config = dict(
    dataset='telescope images of galaxies (Galaxy Zoo DECaLS)',
    train_examples=88335,
    hidden_act='leaky_relu',
    weight_standardization=True,
    blocks_per_level=1,
)
Rows from block 4, named by matrix and row number. Rows with one number belong to one attention dimension. Each number is 128 + 32 x the weight over its row's rms, rounded and kept within 0 to 255. All counts start at 0. Numbers have three digits each. After the name is the row's rms in percent of the matrix's.
# q: attention query (model.mid.1.attn.q.weight, 256x256), inputs 128-255
# k: attention key (model.mid.1.attn.k.weight, 256x256), inputs 128-255
q.105 088:208148156085149123204103143190078060188158104113157162131099079135112145106139152132126068124134099105087138125153128153135174158163126117182107126081130163114106178080127095143129114101140100088168114137086142109163134133123119119104099098088165097128132091061133137144130121105151177095134130105073097130137135152104150118134134130133114081148185167155129097123118184146067129154134
k.105 081:156135125138107171132096187037120140154184166129123155150113129071149142143091097108132119137127106104155115078066100169114068182093140145102112150100067100169094107098085121125134100183127130140088141164074116150120123115117122105186120083132116107165178121123161191124089129059108197120172138168155040102139145095152133111117187096137094150095102183178147095099132173175146182181141
q.106 091:120138064142111078122102124111142191111139067146161129116098166097141157140165119123117105136095094148140062131141071038122121126122150155112123147119134102129129117152141109088119117136100120061058111118156177113156107122125112163085118194151115147112118151167149123145116135090151146129060132102167060066142113113147124152134142131096111181112147108057122075064084127111193139116148
k.106 086:147048109121127147115192099156149117149082132217129072128098092119083138080161129091176112108164161120178179054144131064101132132082139077165101127137121055129097141158101154079169142139102099097102179125102114121112148156134147177214073122096057145124110123136152095167090153166098165149129129119187163168097146130163200197158135097132130141099151096151180104152073133096081069106111
q.107 093:124112098147154157086077135122092105154107125074146149123114154126186125072152103165159115119125156126139117136132131164161070130112129174146141126074090119127159133145124113118121126124131161043107087068108115071146120083136144180134117121107177087126156122118106084106167130128114078100128132096175190122187131142087166069087112168138090097171098101100129128173148142177092101059133
k.107 091:062192075145154109111157109138148110150129143055115143100134121092085100147148117127107137108159162080094104086080158096131094125115112098111175178202099075116146130213166154100178112111141063142175110156146190123160129122144178144118106095159072085095151122132088144130128160115101094095093178117139056129157109114159143098152065128139065209102122147078092122158159171128047141167097
q.108 105:122220126135153100148161059080160097134161133174080076102089125112130129124074103121114143105163173107114108183121179169174165138142110155124109183123178049102127140150114132169112093083164107118177164051145112181133151181153165155164188113131117118113100174089135171169110146184069064167135171134087125101172162093126087113106105120123093169111154182129160127125124116107124168184127
k.108 103:165128094093159111058162149130125089121117147125106100130145127168087112149117130111175129195144114178121114152155118146135123154184102193122116181115112138179046102128124101153102103109090119114089191153169142187116096128077105127090127111090175104131087198145068130162148153166095085146160119080090132180135175151181088088150155190161089106175128088141126125141142094081111084113129
q.109 105:120127164103111097120154100157113142127130179138132115169102119122126103083091110085105133138155109140170092079116140080118116109126090062116095168158115042183146176111122148074092112126109131178115210094079081168104161173115107190100148089098113160145130105163124119143165160120061166137108105149196157200159129144106123160142113100181146105147154123127082136177128142139175151110127
k.109 093:092100147117146140164040103207081143119125144071092122156112116142134129133186110136091180179087108128114123166083172107136131122200132110125140140130141184078147197091167062131059143112109149109106107117145074197102098115172109172096116132166075135083120121098066103137148095097118189119121088145198158139113140100091150134209177156101116080182144107151101085147179124174071096127182
q.110 100:132117130118128073107127030116096151100119119106146122135154171134113139103129101100108182101081115121135065102115155147097147123176039158117155105069115155132119142128147112093180113094122146167075097145219160151114154070063184078208120155121144171149168157132174150148149182146140153075030084119139164148130129107077063121143143109173181106155119141110110173116153137095098123124128
k.110 095:099160176148083110180114110161124087120108089139137153101121115114136163134136066078090163108089048122090132130120167156093121128118124110124147174118099121078159175149155124089137109130149159173144077153113197172165116119142135087170103175147110136143140171169129147071140136098177156093101112166077176149120077129070130049110150058146160127112150153125082117137043076146092150127100
q.111 098:141141117137173182104122169255141164092127073143093090111115162153136118106149131117159102129111104070086148106098140130166095168106145144142112120117112115185080126120086159143145056140133136109159072185122150094155174119160142104134123084124189162091151155168129076085166118160215076147158125115128155095087073169132089047144108126132111133124168140128133080137164112149073160156116
k.111 094:118209153151115153067146090153157105115171145139119161124180100136113115136142148086181096086109114074156128096130078068107134131073130122132100142147154045099094145135119138141174047113113135122168129139140122197101185109098116148138185121089151172139160179130091173160104183081107143073094130154068109078111119083104150106090092153146092154105150147089115101144044121100092193113087
q.112 091:158104111133122146163097113136070157132128069114166093140158184164167059067124129118136146106156103118121079164139158071144160094093120140088132158125076097122082152155158127130112112085071123152140077129063110103117107163164099118098126137211127119161175141118085156144122128196138095142120118156126055131144080152118116109137191133116139112146161080095109130133097092156107130087068
k.112 091:105123132093120129074109060120158176124126115056104130174054071217113112089125157127148152138072096081107165123191135145112155092105088080132140124137140191127069117159094117048116134133096114138121142051101180114136122194156149100137131187090110127098109152127154140167079126152131121142128144154125115154133165094130106130095167156131123159151095128105136165113074099126089143160087
q.113 103:109127120160145116176149054143054121178106097184068130082176148100123149130188145129136143135142159127144149107132103166177151102139092104090193105108170176133113154134151114163156172131166134102135119098103180120136145093145153123150127209181098080083049172142194108167147129133136170092133046125089129116084096139143119065106120121163114106134152134121163098118097135143141087132111
k.113 091:174137152114136152145204133104111149193114101228175109142136072089149144103170149181101049104087076143124068205143149179136097170175117086086120074175156168182076162101088111086114148152135100122135113153061145114075117097117096077173090129190090100113150138120139142115133132148128161130167098133113147160102145131131126185128154152122130146114062100080149109135138138109135152148141
q.114 091:118166116133133134114152138154124176160141122080154185166131128136130135139117113126124106144155139184198177116129073066087145173156134168179156165205144151188107130143150136122130104155178082220150084153134092125050133124120129170142085122072144152122143121210163155151131142115106132118092127126107174138103138163115161160161166108128075100139075120089078099165103160141177155118114
k.114 090:111136137139121152146115111163127137087134090096115164084117077169139136137132086117106105078099105064127117126134101109088164151182152105186151155085151138056172127128107126147137181134129167192097120141108126117153095134120148150150144098140119129102143124142162163149122120125074166158057141037121060113161080123122201168126144067113115139136141139129111136110125115061138158173150
q.115 099:154117122121223160144131120117090136182129109139177157142122108121109134066139122094109069139098123105089099133133149167099145043110143141097125059147156111102081136110114162091072135177047133070164165110134123054110099091118130093090089137155144127119175142105122088122185148122116147131155156167094132100115135120122128091123100155148112135100056129152173169172087109132132138111106
k.115 090:130090120086117126149103136150169187055155111129147079088064144133118082100178079137123134097096161110095099124119182057126180149104141139115110141088107108143135137094146107104158112156104159065166126114052107055137170163095145130114132183142112119102159105111155146046165112133139151133105206153196123140120110130119125102139091063150151143123131123059121113149081159141103092129131
q.116 103:111169108108101096126135108137114123119131121175148153141104158114140125067173073125168117134115107121110106110090119102110114122162161131135126082092110098140116150058095106108102063121136106102131140130104142124111112172152177095157148119181142144089122154139081161123145082150090156130063131152133114070128100123109090024169134191165156130068137113077135165116110080107091160093163
k.116 100:140107152174108111078164111150148085115141091159146145144156131087151095123139150120143135080105073066166163110177092152150132161117133176152160089117111148094103145128119170077113125102118132113161143137156150110133176130089117074138171063125136137104125109114120103186191120169109163126115103134062128143113163138142132065121080101097171079077124150130145099160142109181127166084098
q.117 101:087145141126120159097132135204124070090114113169100130144174210129144123093136145120093139117112087174099147165093144153126087114058150148148122113132048134091125145112086114124089079156143122097160089135132159122141101122155140138160139168099142113114088099108126121109192157118133138150116124193146109107094141090089151125102135119132188191060157141174127076105086107136109116171138
k.117 093:089150101113157134116121131093071098163077091179123123153177127158119153110154133075158155114114170116067134088136064089116139085099167168095117110084137084110089146091133143120149138153122158105156152118174127114124092080128113112142110154147141100188126147097067087113139076110120141107106117123129178132131152123159160084113125154177093097114076183160116093150071121177107165110141
q.118 102:171132070127142153128122117160160149110139117164126059125105168106182151091081144120131114098083052108041135120130090187123146145084142102094105167145195139107088058115129149100168069076131150045177149099116132123114106139140163146132192161117096130127099136127175084096129122102161118168134142128164174118109063146133136150129067145135092115050118199085145116134159072135094151116142
k.118 093:081115150166160180148114104070097128116102134082120163115091064166131175085156166087080117134151103065141093116130176103091149141125153123148075131107124095123105120095099092122082162086099125186162136105122123181113150117132188198134149144106152119135126116094128138175164145144087192134137125123133092163122113172112169113174095077130156152149155173076111119167095124145119094186185
q.119 095:110113113195105148105163060167087157143138112080091091167162107150132132121120157145112167117129155099171088147126198128150045140097082107151137142200186142160132138200124076161128150136123161093197107140154148107134160101177062142104132164071064118154131195127152101111147121156182128116158104119106211120081137189141077152118125052161063174121117093110126101107148083148144167086055
k.119 097:131176114129139113169127096166093118097116060052110180129110107166142161162165128100135104127086074083083146173075130065108133101159113141120129060120125164087100139143157107127148123065102107108184152141182113163149105128118162122129104123093156127097167145124131120080131129113157155089144111087071071096097103119096132135155168177151130143137134175103166157086126135088112143121029
q.120 096:120128142086163130137182158121148108120119115110166176158147087127080132163100140184145118128114143122134158104098081147163107154131157129162164126109093125120101085037154152155099079121202098160130090148123120123103095158125172133182158131096149103087119141133177100142105137133093111144139113097113231140134104123144134068184130096155150084122117136087098145127118156171110083096139
k.120 095:117126175141100105152135118121164125165164181167165192104164174122138116146149150121132122094170123142166138110137144113153107132131118171138124157123166118120167151064081128154116139131129154136154102104176126043127100108137161094121156099109160122173087109127129206194167124107156153130177146143081147114160166159113076135201072117112129146106116135116081139140111172134203127145198
q.121 117:109150162160135150098170110131087145080168110137091101138112198111108084107141152155106127088151084111115084100120141135131069092081119207132140133123075154131198192124159161104160163092125173158115101177189096054159084115092136131054146147169151136111165129091104088103171134149165061134146125127112178155141143134129103110142176102158185105149119117107132105122145132110104123152135
k.121 110:152110109130102125098171122162153165121148142242118150093075130129151147114139126110154103187117100129110141126097128086089147152112084132098054121158109196130089104099110127115154054098089185130135125106145146137112155129160128167108125132052121109117144109208167109047147161139151175147182155149143211150071130104125078137147097084163170121113111144081137115114131149106127105095090
q.122 109:096117130131142137101134148046131147152119154119180095142095036098153110142146178107183135111153163163116144145120092172102078186150113126122150132104170102120175156137181074179169149103130134154182131164154197127156100094089075118102120095120101108133138127080088065083097111088112108159110084100138121162149164109166210193106155135139093111091113186116169133089172168089151095064161
k.122 102:118159154099171140068110139073138096194129141164136127103166104074134078200153119110102124102195183150127116184058167153132084127100149139116082049181129101121217119142116065121151142115159138116175178107146135110132120174110177130160101063128145073113117084150120120087138134092115156156135127099095159157116137119168091151131139115203110137134148161144142205179201172139140096076102
q.123 098:136139169176145099164152149114183178068152096148133090077068127125166149158153177100169139065117127105198167166084148091117158170145084064121122181155129078141159114139149161098197118104107139181170138164177165127122141108073112106080125073107146148096183104177118162128159127125161115141122111121149086096102162113116115150112202124100113163122135123093076157123152142129135109111118
k.123 099:157109081131123108117120088120136161169134129231146135132175098099138129109132121119141115077126141150127115145109139118138101113118131069163106093128158093120136064121144117084162173134160103189186169077147222135108081140137098194104163156096114161061109102144151200128107088076121200125106112065079136151123121122124123136060108095138109154140235109129119106125119093102063120099150
q.124 102:101106187089061120139136118103134141109147115165133157135055132112113147145097142115154134105144120123096111157076072066144121148134090068147080160076095138141101126115116101125149095078092114179121161121135153092113193205154155175129130103117111156109135129185118175114157167108066149093086140059230150166154100144138078103087117134124117140134164133149104174129128159101152153095154
k.124 091:100138107090109116130089149112176103188120122099121067094190105110078126089113115173115142137176132146133081183114147137179099150063164181134106153180125099127104223128112152105087120123140176161129193115155090186151172164170112181099175130130130118151120092107135091144179137163151117160090121110181144146183165105131110086139068207147149144089171106223150153174160080165166109079138
q.125 101:188082173134123087095146155139109102148153114082120148141152145125204074116092100125086084122117190154147139135102219157117132154167123158178157084150147126104118155057131137135098108126175184173177096174103107125106131126147157152112114138153160145072118133082137134148092119174135138064184182109114171157178140160144130153112103126126126110170161177146136233063116157126120143165118
k.125 089:117175194078099134133171106095136168145205084182128153073105148089145125102133098190127082166133129125129178110104144094063165123148117159138141097119097104103112149127101070128147146118111156111118120146130170120149071101110179155178163145116130112175115103153119132104143126055114123112166093140080128170158081146154100182167124106151204137142144165130134218104147183136169162102120
q.126 103:111147152136111117153140117113108150128172158119103122168088130142069122083136125182127135138130113076144195094087053060117109134138121051155172096136097149089097205111157123076132093112120136163117154056122139124175093102149125147180155152150059095160124132125138139213181114134136169134096125150133172134146119132127112026151145071103141072135100080108109175152148170121128126107151
k.126 094:093109142166161100149175089176072124148162168079122124136144190150050120149114097105150114132117089133126117201127129130153147168182144125167158084130129153096083142110073157052106116173125138130083078063169173123142119164146151090239119127161130080124107130181164144204125109109165192078152072126107091087120164128121114085161082116134224156114094097104194129139121145181166127105137
q.127 099:165103139182148170127161154209090154106150091131097147071105127083134138139133104117147104141115123100164159157111110119134175135110114059200103111168175141089090124091117106079182069077150207105145127087173154145140101097106100159099141058105160091116079119127086134167174111115190079090105149193132165133127141136111159090125192115095089157138096088088055134140112167173116155136154
k.127 094:135140144125100097178174134170071129121122174121155095124113168090127138113157125084142158099093123081149133132137083130076182177145113112168108146107132157126051188108152179129139098074104074123089159140180090170114135067177082185156108147134096129141133132139113170158133148177087220081093113119137080162116207154111103125174091122120115116110175136112085084139132165093122082150184
q.128 092:116168143138103164148058190146152181186175135127193093138124133187146192125089126115125153123130113147111065070093120149066089150158102158152148183122092153154150130183144153137068096142149158114101137107138131110183116129146151137093121088188053182121138151093129145122138124094147083120146116148121103080173143145150137179199162219084172154082187146175150178108113149100132151105128
k.128 100:029137172146085144162110100124155158123125138132149143105141180101120133145186097172122095133138098115177087092082068118061145124114139143123100182139130154059109213145116148138134163056096119118093124124106110153151131094122154074143156149107152137134096106114133146212115147138168132109213150185069164111160133168152137161119147098126212124101117075098148168118088180145152116155136
q.129 083:163095194115119092158083106062100157139120103076177088135122131137139150114093100136197118117123168171143070104098119166133170164150144138115138179139124147136177144139158079110124139105077166114108131133080100137131109185146075071089150145099108087119094132184064081073156138145133110122183181067166230099182155133116093038154103061136165116176147178113183090105092112108161108100161
k.129 092:128105094121107148136184157100180081095121137077090121158057120137159131173095095193154106151141142097066160035129097131110151140072180139164175110131140120125087142096120130094206169123206085177121149163124144121126077145074134137120136116047116143122140078193111101133122160148138126084132139064124155186134112096145069140099086084147098087131098175131206156119123132091138167145125
q.130 077:144194076189089104095146102128112142125138084156152141112116081092141164128102067109148137121141123098146092080171147156086152138127160110116157133156196165140144116150117110197132129097184108136100078135119094072080089122078128140136112143169098130123177138131135118140074154144128150062121113174125150138093071134117150135112123089115132176176150091153149123130128126163129179154132
k.130 081:114204099178120170166159106138105153108159169184148158110062153065174138109119157161171100156173138104177146119160155154105085155185086130105164113118137177151173097080115063106165081121112174134127096146145109104133117116119094151113101130102124094200130133123117087091171119118128143134170137144100164129124156100101150114105159124139104148174129113195093135186140128126121092103139
q.131 083:115175070121114105103150091164136120078148128202127134167150084116128144174125214203105146116050135103142146069131089119093111128093076095123147181144133096164174092103139187170178110158160128119161087134143103124136146103129135161135119145112134121151152148107212177110149103112141119116141169170083131140086095155122121098115174164148134146103123177124167106158096079117070167147089
k.131 089:107144161145111156126163114085126132183128119117138130135163171134131141155119166102144106159193087161165169156145163149147152152118057104125104077133118129136138132146126195174146108128104203164159127116145141110113167096116115122101135102172121102143148155171177138172131132102117091131100119142073186176148126113148160131098122144088107175109165134126103132139153127121124055143054
q.132 080:082097117080120154106201131129110119104125186160117160133128188153149120136108085177134088135166178127073095110105113147103139081122126146154093033120125099106152099140098142159153133172129105088160143100141120169164107181159141103118119097109166182118116115181143128165095058113112163109116135123084116145079151121154164102100116099155151113138154194142151191080131108097135100132167
k.132 083:122101114057142113104132091147183133100142152192104093116158101121133149160152134151134129092133108106142154179146124177136135146173149111131116156127075093110109116171150156093146095156094150142096120127156119158137132139175207104088164173119164149122148079146198179097115163136095083129159145121125184154145105142169121058127092059140109175100148122102100126096076104110116112125110
q.133 094:151094178066058150126113153137107130124130106119132155131142154159153138129149146157102121122147144113138166135121102134116098067152135139088096056093161154123155143033117091144184130136130101128144119167142135130169126153194199135139142163146133174074098094132070102135137184155125163139140126132140160192137142083160061128087134107162161119121081157133122192072150119084090158090162
k.133 099:126077155129124124109134102156124144130101073072078090130084127108148111128099128165144090145088125145154118187164028113123140065101185138110106095148213081128094140117141122095162136148173087111114137090179095094189129137122187133091145153067171127116108092162191171122093124162114143098160152109122175182116115134114060102121113159172067098114150132135094146108112099128112151148112
q.134 088:074095135127139137149080168088136118118116165083112052176180108196098168122149156126154157119078085138162132139094101139094103141121051105083142136142088143174065104106153152118130130111103186155155139157122132173131163081116157116132102126176160127101174159108153086091189128103128133178157097157112067109110130123156132067143111140090140150063097072100098140120092145155118122113098
k.134 097:116057124146196087134152132123163129144108166024139132128195155204055192148148048080108149113131176120109081105111107090152160126090113119116121167109156182131097119132156146177122112114086144103117120149049185119098126122132122114153159141070139106126179119167151123177064099137102096129092109057137083119149109125121105195135148134080127105150125099140164091085148151118096063104115
q.135 075:082154109133129121132157121121121134110155073110105175097143076119156121093135094194144091139128153183128093141161129086155124144140113138169120076126185140125128156117102092179112164142159081141159149089161192067132111167134097117052133084138139201104144079179101135171132165100115132090142165147125175202112153107133097103099107086176102104171116143145160202088099132101148150057146
k.135 084:137122105075170152058135119097152128089164149209142103141119084074133094093093201191137129075115084148088166175144086102121136130123183123117115135136151088114053086120125069066092102116175106131192106164139078147109116173109144103114143119147127217156136153150096164123105124181177089139145119137109201156093111145110123084163138162171065085162123171169069217111137094139123104165159
q.136 077:127102151092133199090093170119156120126146119089189219129139180170094125140176139143130132140113082153136148117115143109117095103131143090148090094117098129132126181173175075084166108153120167111178127189144188147137102100081135107143129122140098206092097131060145142127114129102098135197126171103137140124146168097153087122096109133089104201179093134125122168158122115134118154141138
k.136 088:136131175157129165103090148138090118117114086000112130135086116167099151118120114130143141134104143160106055061137058117129117060082095140071171111116149097081128079118118122124156161109176128022108100154122101076179099136135155151080147154089104076139059140147181161142126098139136183150118126145100093115101085113149163137142176163158165107146148084114111107093082146132141157097128
q.137 080:147151109146082091146170121147142144104108088112098191097109077095094172116122136119125153167169116137133073093100148143115177113106119163087087115121115151134178157146094094131121146118169144124096108057088088095184134181099078129133135162129129091150133150144106126131141118169097172096143183067126163139131161126083092102152148079129113118150100145135226118130102114135174100159117
k.137 089:145132109095092179099201146129093174152139160182088177122118124084136121176133161198144131103162166110142170121138136149125147152109156128163161072110118121115107138104122137121193094142115153123143151168161101154206127193113117141160142145142054129194144123128137106043136107175132117044143172200155140175137149142110128161120114115167149163186166210139145093155133108092133153094172
q.138 091:086083122119141118096153120128159137123101097122107185177149116077114137125122159175115116127129116156148111121105100058116122114099117125158125134164086175131139166187129185088127122102152095137141010137120166151119103092090114091140088064121104130107148128122102141098103082058156124125140099163127117097118114146083150174053121130097092122182138155066124135151066188131159125139111
k.138 098:114139128145126182120148101107137145116150127202132169140145130092115145144151147122066130074140174163108131136207129135201082112126099144096167134110163145123115140097149118111159073154178177093128143161122154073101107134149140117125147106076122134109153092169150144175105111100115153117143069146110091091065111126129159150130164098156057097178133095123109120047132136085114133122121
q.139 095:100151093144143147128108106097120142114144163140165120114097207083126146111124104102119117111121129045106136135176138146136143171151166114147151144086090149133054144204147114068164123121114096148070104128132067113114100149156138157108100086151149094132131113152129126117097162130116138201075110084116107033139083151087157103107154109109103137115133082121132072162143169131149115105119
k.139 093:098062135149123103140108104113093157093162099132174161118126138103121116149126063126125105135084095157160046093148070057109112120156099113147139139107235150177167126120130105116184114141100111113127142127160128141115115140124095112175069105071143109130097120154110081094098121098138162175176159187142053105162113093132161082113136106152182127134150100154120126169198160097098122103172
q.140 082:173078092170104081115085121086125138147117129135090107117120146143156140114087102031116165117116070164127183125136149115115149151164141132136155115155148122159107148148106090115033156138122159155160103132083184188105102033110073153146127128134043128123139195068126092174144120125110164165111047106103113112114085110151146125129136167116147094134143129067096130129147137125137135110120
k.140 090:140092084128121097165135156081065157130133112061176128097141148136110149132226110086094143135116143151153035127147124127155081122119126150068145155090129146131105142099087107189131159136166164099136101116104100096157127089103088122132081107101080082165188133127190096131175163051149085123137100154173152089148122122112175103169181119141118108143094036103119108169140108119130146123106
q.141 075:101069150147189106091122162083101070091124123090147142126199131137126089111134101096132142124094092083132167143116149105143112121149118092162078112145110134148078197165149150133169123125103155113177110147163135133130153084096107054138109091138122117136137115099154213146112098134123168172061147170070145151149115134122136103105117132141114138159108098085129145179100099129108167144133
k.141 078:117151134151113142023143106133114137117148105078150129083175110113059139115126133130115133118121173138154113117134176112139083109115089098097133159111140213183096138164151121114128090144107177101151104182123077149158108098135105121110103108139077094114124159064123161124150095095142123195104144070105133122124123128115191147112200086105135113161161120144112082141129158142136116134150
q.142 083:076114090183171098134099087114136114119110133082075094144140160098164120143128170185143163120153099091099201118165100144119139096072112128147103125126123104140064198118081097104083157167109107096120125058153142044098157116185129123159108085096103153111107151097139133103155137143144109117040069152131108147046081159177093076130196178108092145093115113119104160105137058139143100106096
k.142 090:133120148122136139080161109110098125115193079039189113138153123167088131144120131129159146124106111143133101170123147056077117083108083159189089152121161131172126164135135104118066149122122127121149126149199171192078180122138161101109104106151145083095104185051138127112095134123130088074097095117128132133132085145145149109152116205127087114094109127132125141160167102113073092099127
q.143 088:106205054083162156116151163131179137139141147166095106071138127072101133176122165172100157102129129118131139133192052072128071153163126160098143110128135133106132136142128153127100096123145128129099157124117128124206157127184114143153145048141138180145137105073124147152179140118210128143099132084159062126167183124116059147146124187120116176170157138163139145132133130116124081176139
k.143 099:101083149154141082091077162104115134146087142219116119153144146131093100072115123127116185091098065144129168131092098052158080091142169176085133145144107078073120123139095094123085130105071139127139165161165153198127150165066119115108176130145160193090070142125175132121129121154137135153105146224089127135124081127142135156106094150110198159127125181096147161130157121131110144087134
q.144 101:147181116090107131134156136161180097146125131152113120103119079147124154134140192148128112106106152117152138132138105114165137141157126151059122104132162107145118200052118072142142158099157074086194141133106177090144138102090121119104130150141171096146159146089120087155116111118147173094158132146155155108098131089111081193157161141150062113114130093196157145121075146133147203151130
k.144 108:135136120081138157148145075127083149173131106199101153151096121110147112106148135148162098138083117154171142122165037127148139113117200113089138162154141077183129122106185166156118119163137103139161142129088100076142148164120143059092111099158148140138112135117095146091160113122078117158211088141138130150116188171139041149145136140120153151145142196104123096150120133103132189147136
q.145 079:188058126104138123117112113086129103097120170128099121109175183162100158119150110096083136094101123113120181138156117143173174156141089094156147127129094133102121137156177136141109091160037099147071087239122101170175152102068116106105117113123164116080163160133137112142134150137167170152115157069092081079111114127135078106117174124138126097131027131147118111164195137077175093129159
k.145 082:124109199158101064128096202050093100166112113074133130130127098188140164165094051089118173168130141105090117092099107117160125119133072126164160155157178147149140098139175118132158137132147129107113176106151147108121112139104106152065128104144102073107123069121186058109185087191141142147122164130164125109155078124164153101143164145161204124149099116110133063109145149124086159108113
q.146 074:108141136164115127111171106131170099066185120149166218116124113131114100106146114146164092082133074080162051146136203109133135181075137147138110131119176100107103180154108116132141061128142117126183176106157076104110091151099113155092147085111108036173158129184164117101058111113155122138112177082096161123116138156160162117156103113189152139120110014162127158152118117137104208172174
k.146 071:109150138103138134124162165105107133086180195230158100172111125108070097183091110162120141126174061090146193096186137156196155126124158110131111117089134123134142094205120153126129144122082157187140148149086082121117104159157087119120097072181098156109145128128115140078107110087140146206149142128130105136083141111156141130117177111170100165152159160148108157129170110135163142142148
q.147 091:108182121131125161177149171126132148148162165120150104112030115077148049102080123165159048106161209130131114136143130173117148123173170162175070109178163090131131138145141105149165066092113090101085134114126115071105109152196091142113129105086072154129118127160068124177115140143132115149121094142165119113148096106137129145166097188101168122152174128196180143143142099094162130098104
k.147 097:130142106144134116129130103158154141124140181183155100119117134103166034066118123136142141094159066089151185089172140146087170180139142159164135076164131140130150151157106091102141149083126123182107116161166113166105132133107150092113139128173134209098110133131105114079124115140159169194136102140118190186105109164192152095153053205200125136068155144148080154126160095125156092171099
q.148 076:109169075068203117128138163115077149130156132078173146133144158102145153116123149134161133165157156175184096122133146127174133183146128096106085089141115141126152096079188096132165165140120142127141102092104091071137104126144086111175088155086124122180142122091139145152082113102137111162151197123119161185148122090136093108100138154115141135193185121124184128167089139072156117095105
k.148 076:134112130064071145155184120155086194076124094037129145122123158160122159095154168125150137151119150138116159119171099105078097143118093121118148137116121069148127112096102095123135092107143133149157121163147124162191103067138122111141144101149070125198087140094167104085166089139078110095103087166105069138166112179076094140130135148094120148138171111155151081167085081088154176124182
q.149 095:090057123087138139142108157172143149150098137124113170157129024127098065144163144105107141134076080160064113141133101124099075135143160146092094127110117110091177105145129024104118110147131178143112109126164208204153178128076161074174153131094198164107136124155123172126133160096094123119161161148101092158140158161171142168125110104126124140174107161136118143096152119143097110117169
k.149 104:068100160077143143113126145147136137178088114087081139128156087144069169073114141092134096133088133136103096130129102105150086071150155121111130136107083118093081089098085063099107128133142150045136130163169173162178177149143208115135203166139166139114157132137185185210107160101116107090140103120139090141055100100148200143138139112145147138153107118078073158076105184184122077118110
q.150 093:144145146048141169132084138128124141066087159101156106165083129131105088123124057180140094179114176111103110109124158101169106107099174161101080121131098180135126102110123112100182178168118125124140147091139148121182142158158101084150134130131154134177120082160139169108146097165108164103171187132188197114164182129092192091089102134150161143142142104074099108126132168122135113151158
k.150 092:157077121119124139102107108205136158092079140135073093107150104156132087142098170192099103100096210160093114149149131102105120143165191111153116114130128136142138145125114119098092154131162106092108143138169164110112126111164095104153178092139151181114171133179085169150079175098115095080102170153148031125129140172145101166129101097133203159128140098102193145155114137134172150107144
q.151 083:116139094108148175165230094120126122121159137159053161155148159136078209124138154122120132097092167116189184156176078064080118120161137134097159107142111106144144144108103113134082132067141074099101128117117124171125101132144140164095142190086178103120123093110122107149145111105149189113161156100101154129088188117109133103121172130138145094124135122112162173169092159112178116134179
k.151 087:110063117106205123110140143119150137124095134255111142124151137102073130120111147071082126098110121158115113141150124170186113128154175093124126108148101153060118079131049104082100105136180163141154157079091105135156118182110141138116128132114155130128147100153129113101086162177131113189119124173102093148077118105135121140132110179112106139139171178075100118097153089118084141120111
q.152 078:200105109091118164089129090101094138142157153192112136140126183115143146132126158089113188158152129136146167099141194128125129105098088077090129149081133124111088097123123111170098105190087145149165186169126196144131080172099124155150099167132106123097164071096153037078132107189159162097088097128112137114097116151170193067120125108110126102118129116100131180124145121133126157127165
k.152 078:149153115094123154142123122139058106113105122139143059144108128130110095143091145118115147146130150146131081126112140178176125146209152139177056162119156092089141133144050197162081147099174112096108124085076116036118124125158108096137123125128090062177153130082135127124130185112050143095078158084174154108081097155138080077158154135111094110144103128127147095137105161185121169149159
q.153 078:121149103118112078104131134116080173149136099104051174180100088103133119131129167116152134113075125189147134071155135117170092125095078068112109138089158148179159031170137054116102080119140155133081146101149152093163115147135105138134090105146116192118122085146107137075151096116122119120113122079092129151146127166176125061090122067159115095124133158076141123153142073082140131105100
k.153 089:078134175094099109140161128092104154132122098028102142114126140137131177164136130136123147125124075138113187107098140130091116087122104185115123152088099177129102150103100112129149087109187183117132164109116162199158146120153132129158153097108146080162123123127202135119151157172121077057107137155188179125114062126122130068197126120145129126137130097172129103119186130074122108123181
q.154 096:115118144077071139153125094141148137093157150129157190115155142147120119101109166154118106110137156080081095116132076090125121105112183154109088154080098167108060171084110147123175118054135093189190069096112136090192150146165138128116120198115152115115119131116129147085129161167107159150095131110156121114117083092106187136088106060145135178118127102188088146104148149133103135103169
k.154 102:130153108156171160138133134137114162132077172244128079099161104127097078150122204149120152111120118111176159165173186156120100140146151132166152079131167109135138139127186110139151126145190145062161192091173147143155159128135099151106129126162151182154115120095133143139165119085134164115144157209126139159087155150159108146083135109125122132117150152111122153124175162123169152109088
q.155 074:158110128113148114138081184095104138192132117114178118180111111176109129119118155062189137151160091074154125146160127112199153121060201167145154140141137115125105146122146126124117195164148121097042140083109145100089117103165133159111113146112096054146128063114169148125142092160118084144174172158140163133185184142137214158108160102071141120116178113055138139128060125130061181079144
k.155 081:157125075062096119135081087154123108143171131134146127083098143112133126056158190090127143129139196084083106132176068131049072128139130032141103174097172124114129121148120122109088137184110109101089050143165169120143115111162165166182106107107076119077129189090008127128130166108133178036127145124143143147094164181127101183133166128124122118120115130162177090147123138122142164098142
q.156 081:127150135138126119130151111148165130124150077182162093093133145146198174096096106104117155140179151113122086075163104140099097129115154113190149112061127152148168105176146210140085151137185122116160121097148097064115121143162131138142140088127139196121131131064127111137126179125174118089099068104169138162165147142112071146152102104113129148159168172092122111095115179135119169124108
k.156 084:100100136163116190119134110135128105096137101154150116123088173094155114134129170188118084098136143156127078137125153156108093099109154169099170133123158048134136173102145108121133088079113104124097091134160142137096090154128113096152142125173121110137061130145111155166110104134145165128195162138109134088167188121149100152083101017114097099152105117137157177141130121088149128151180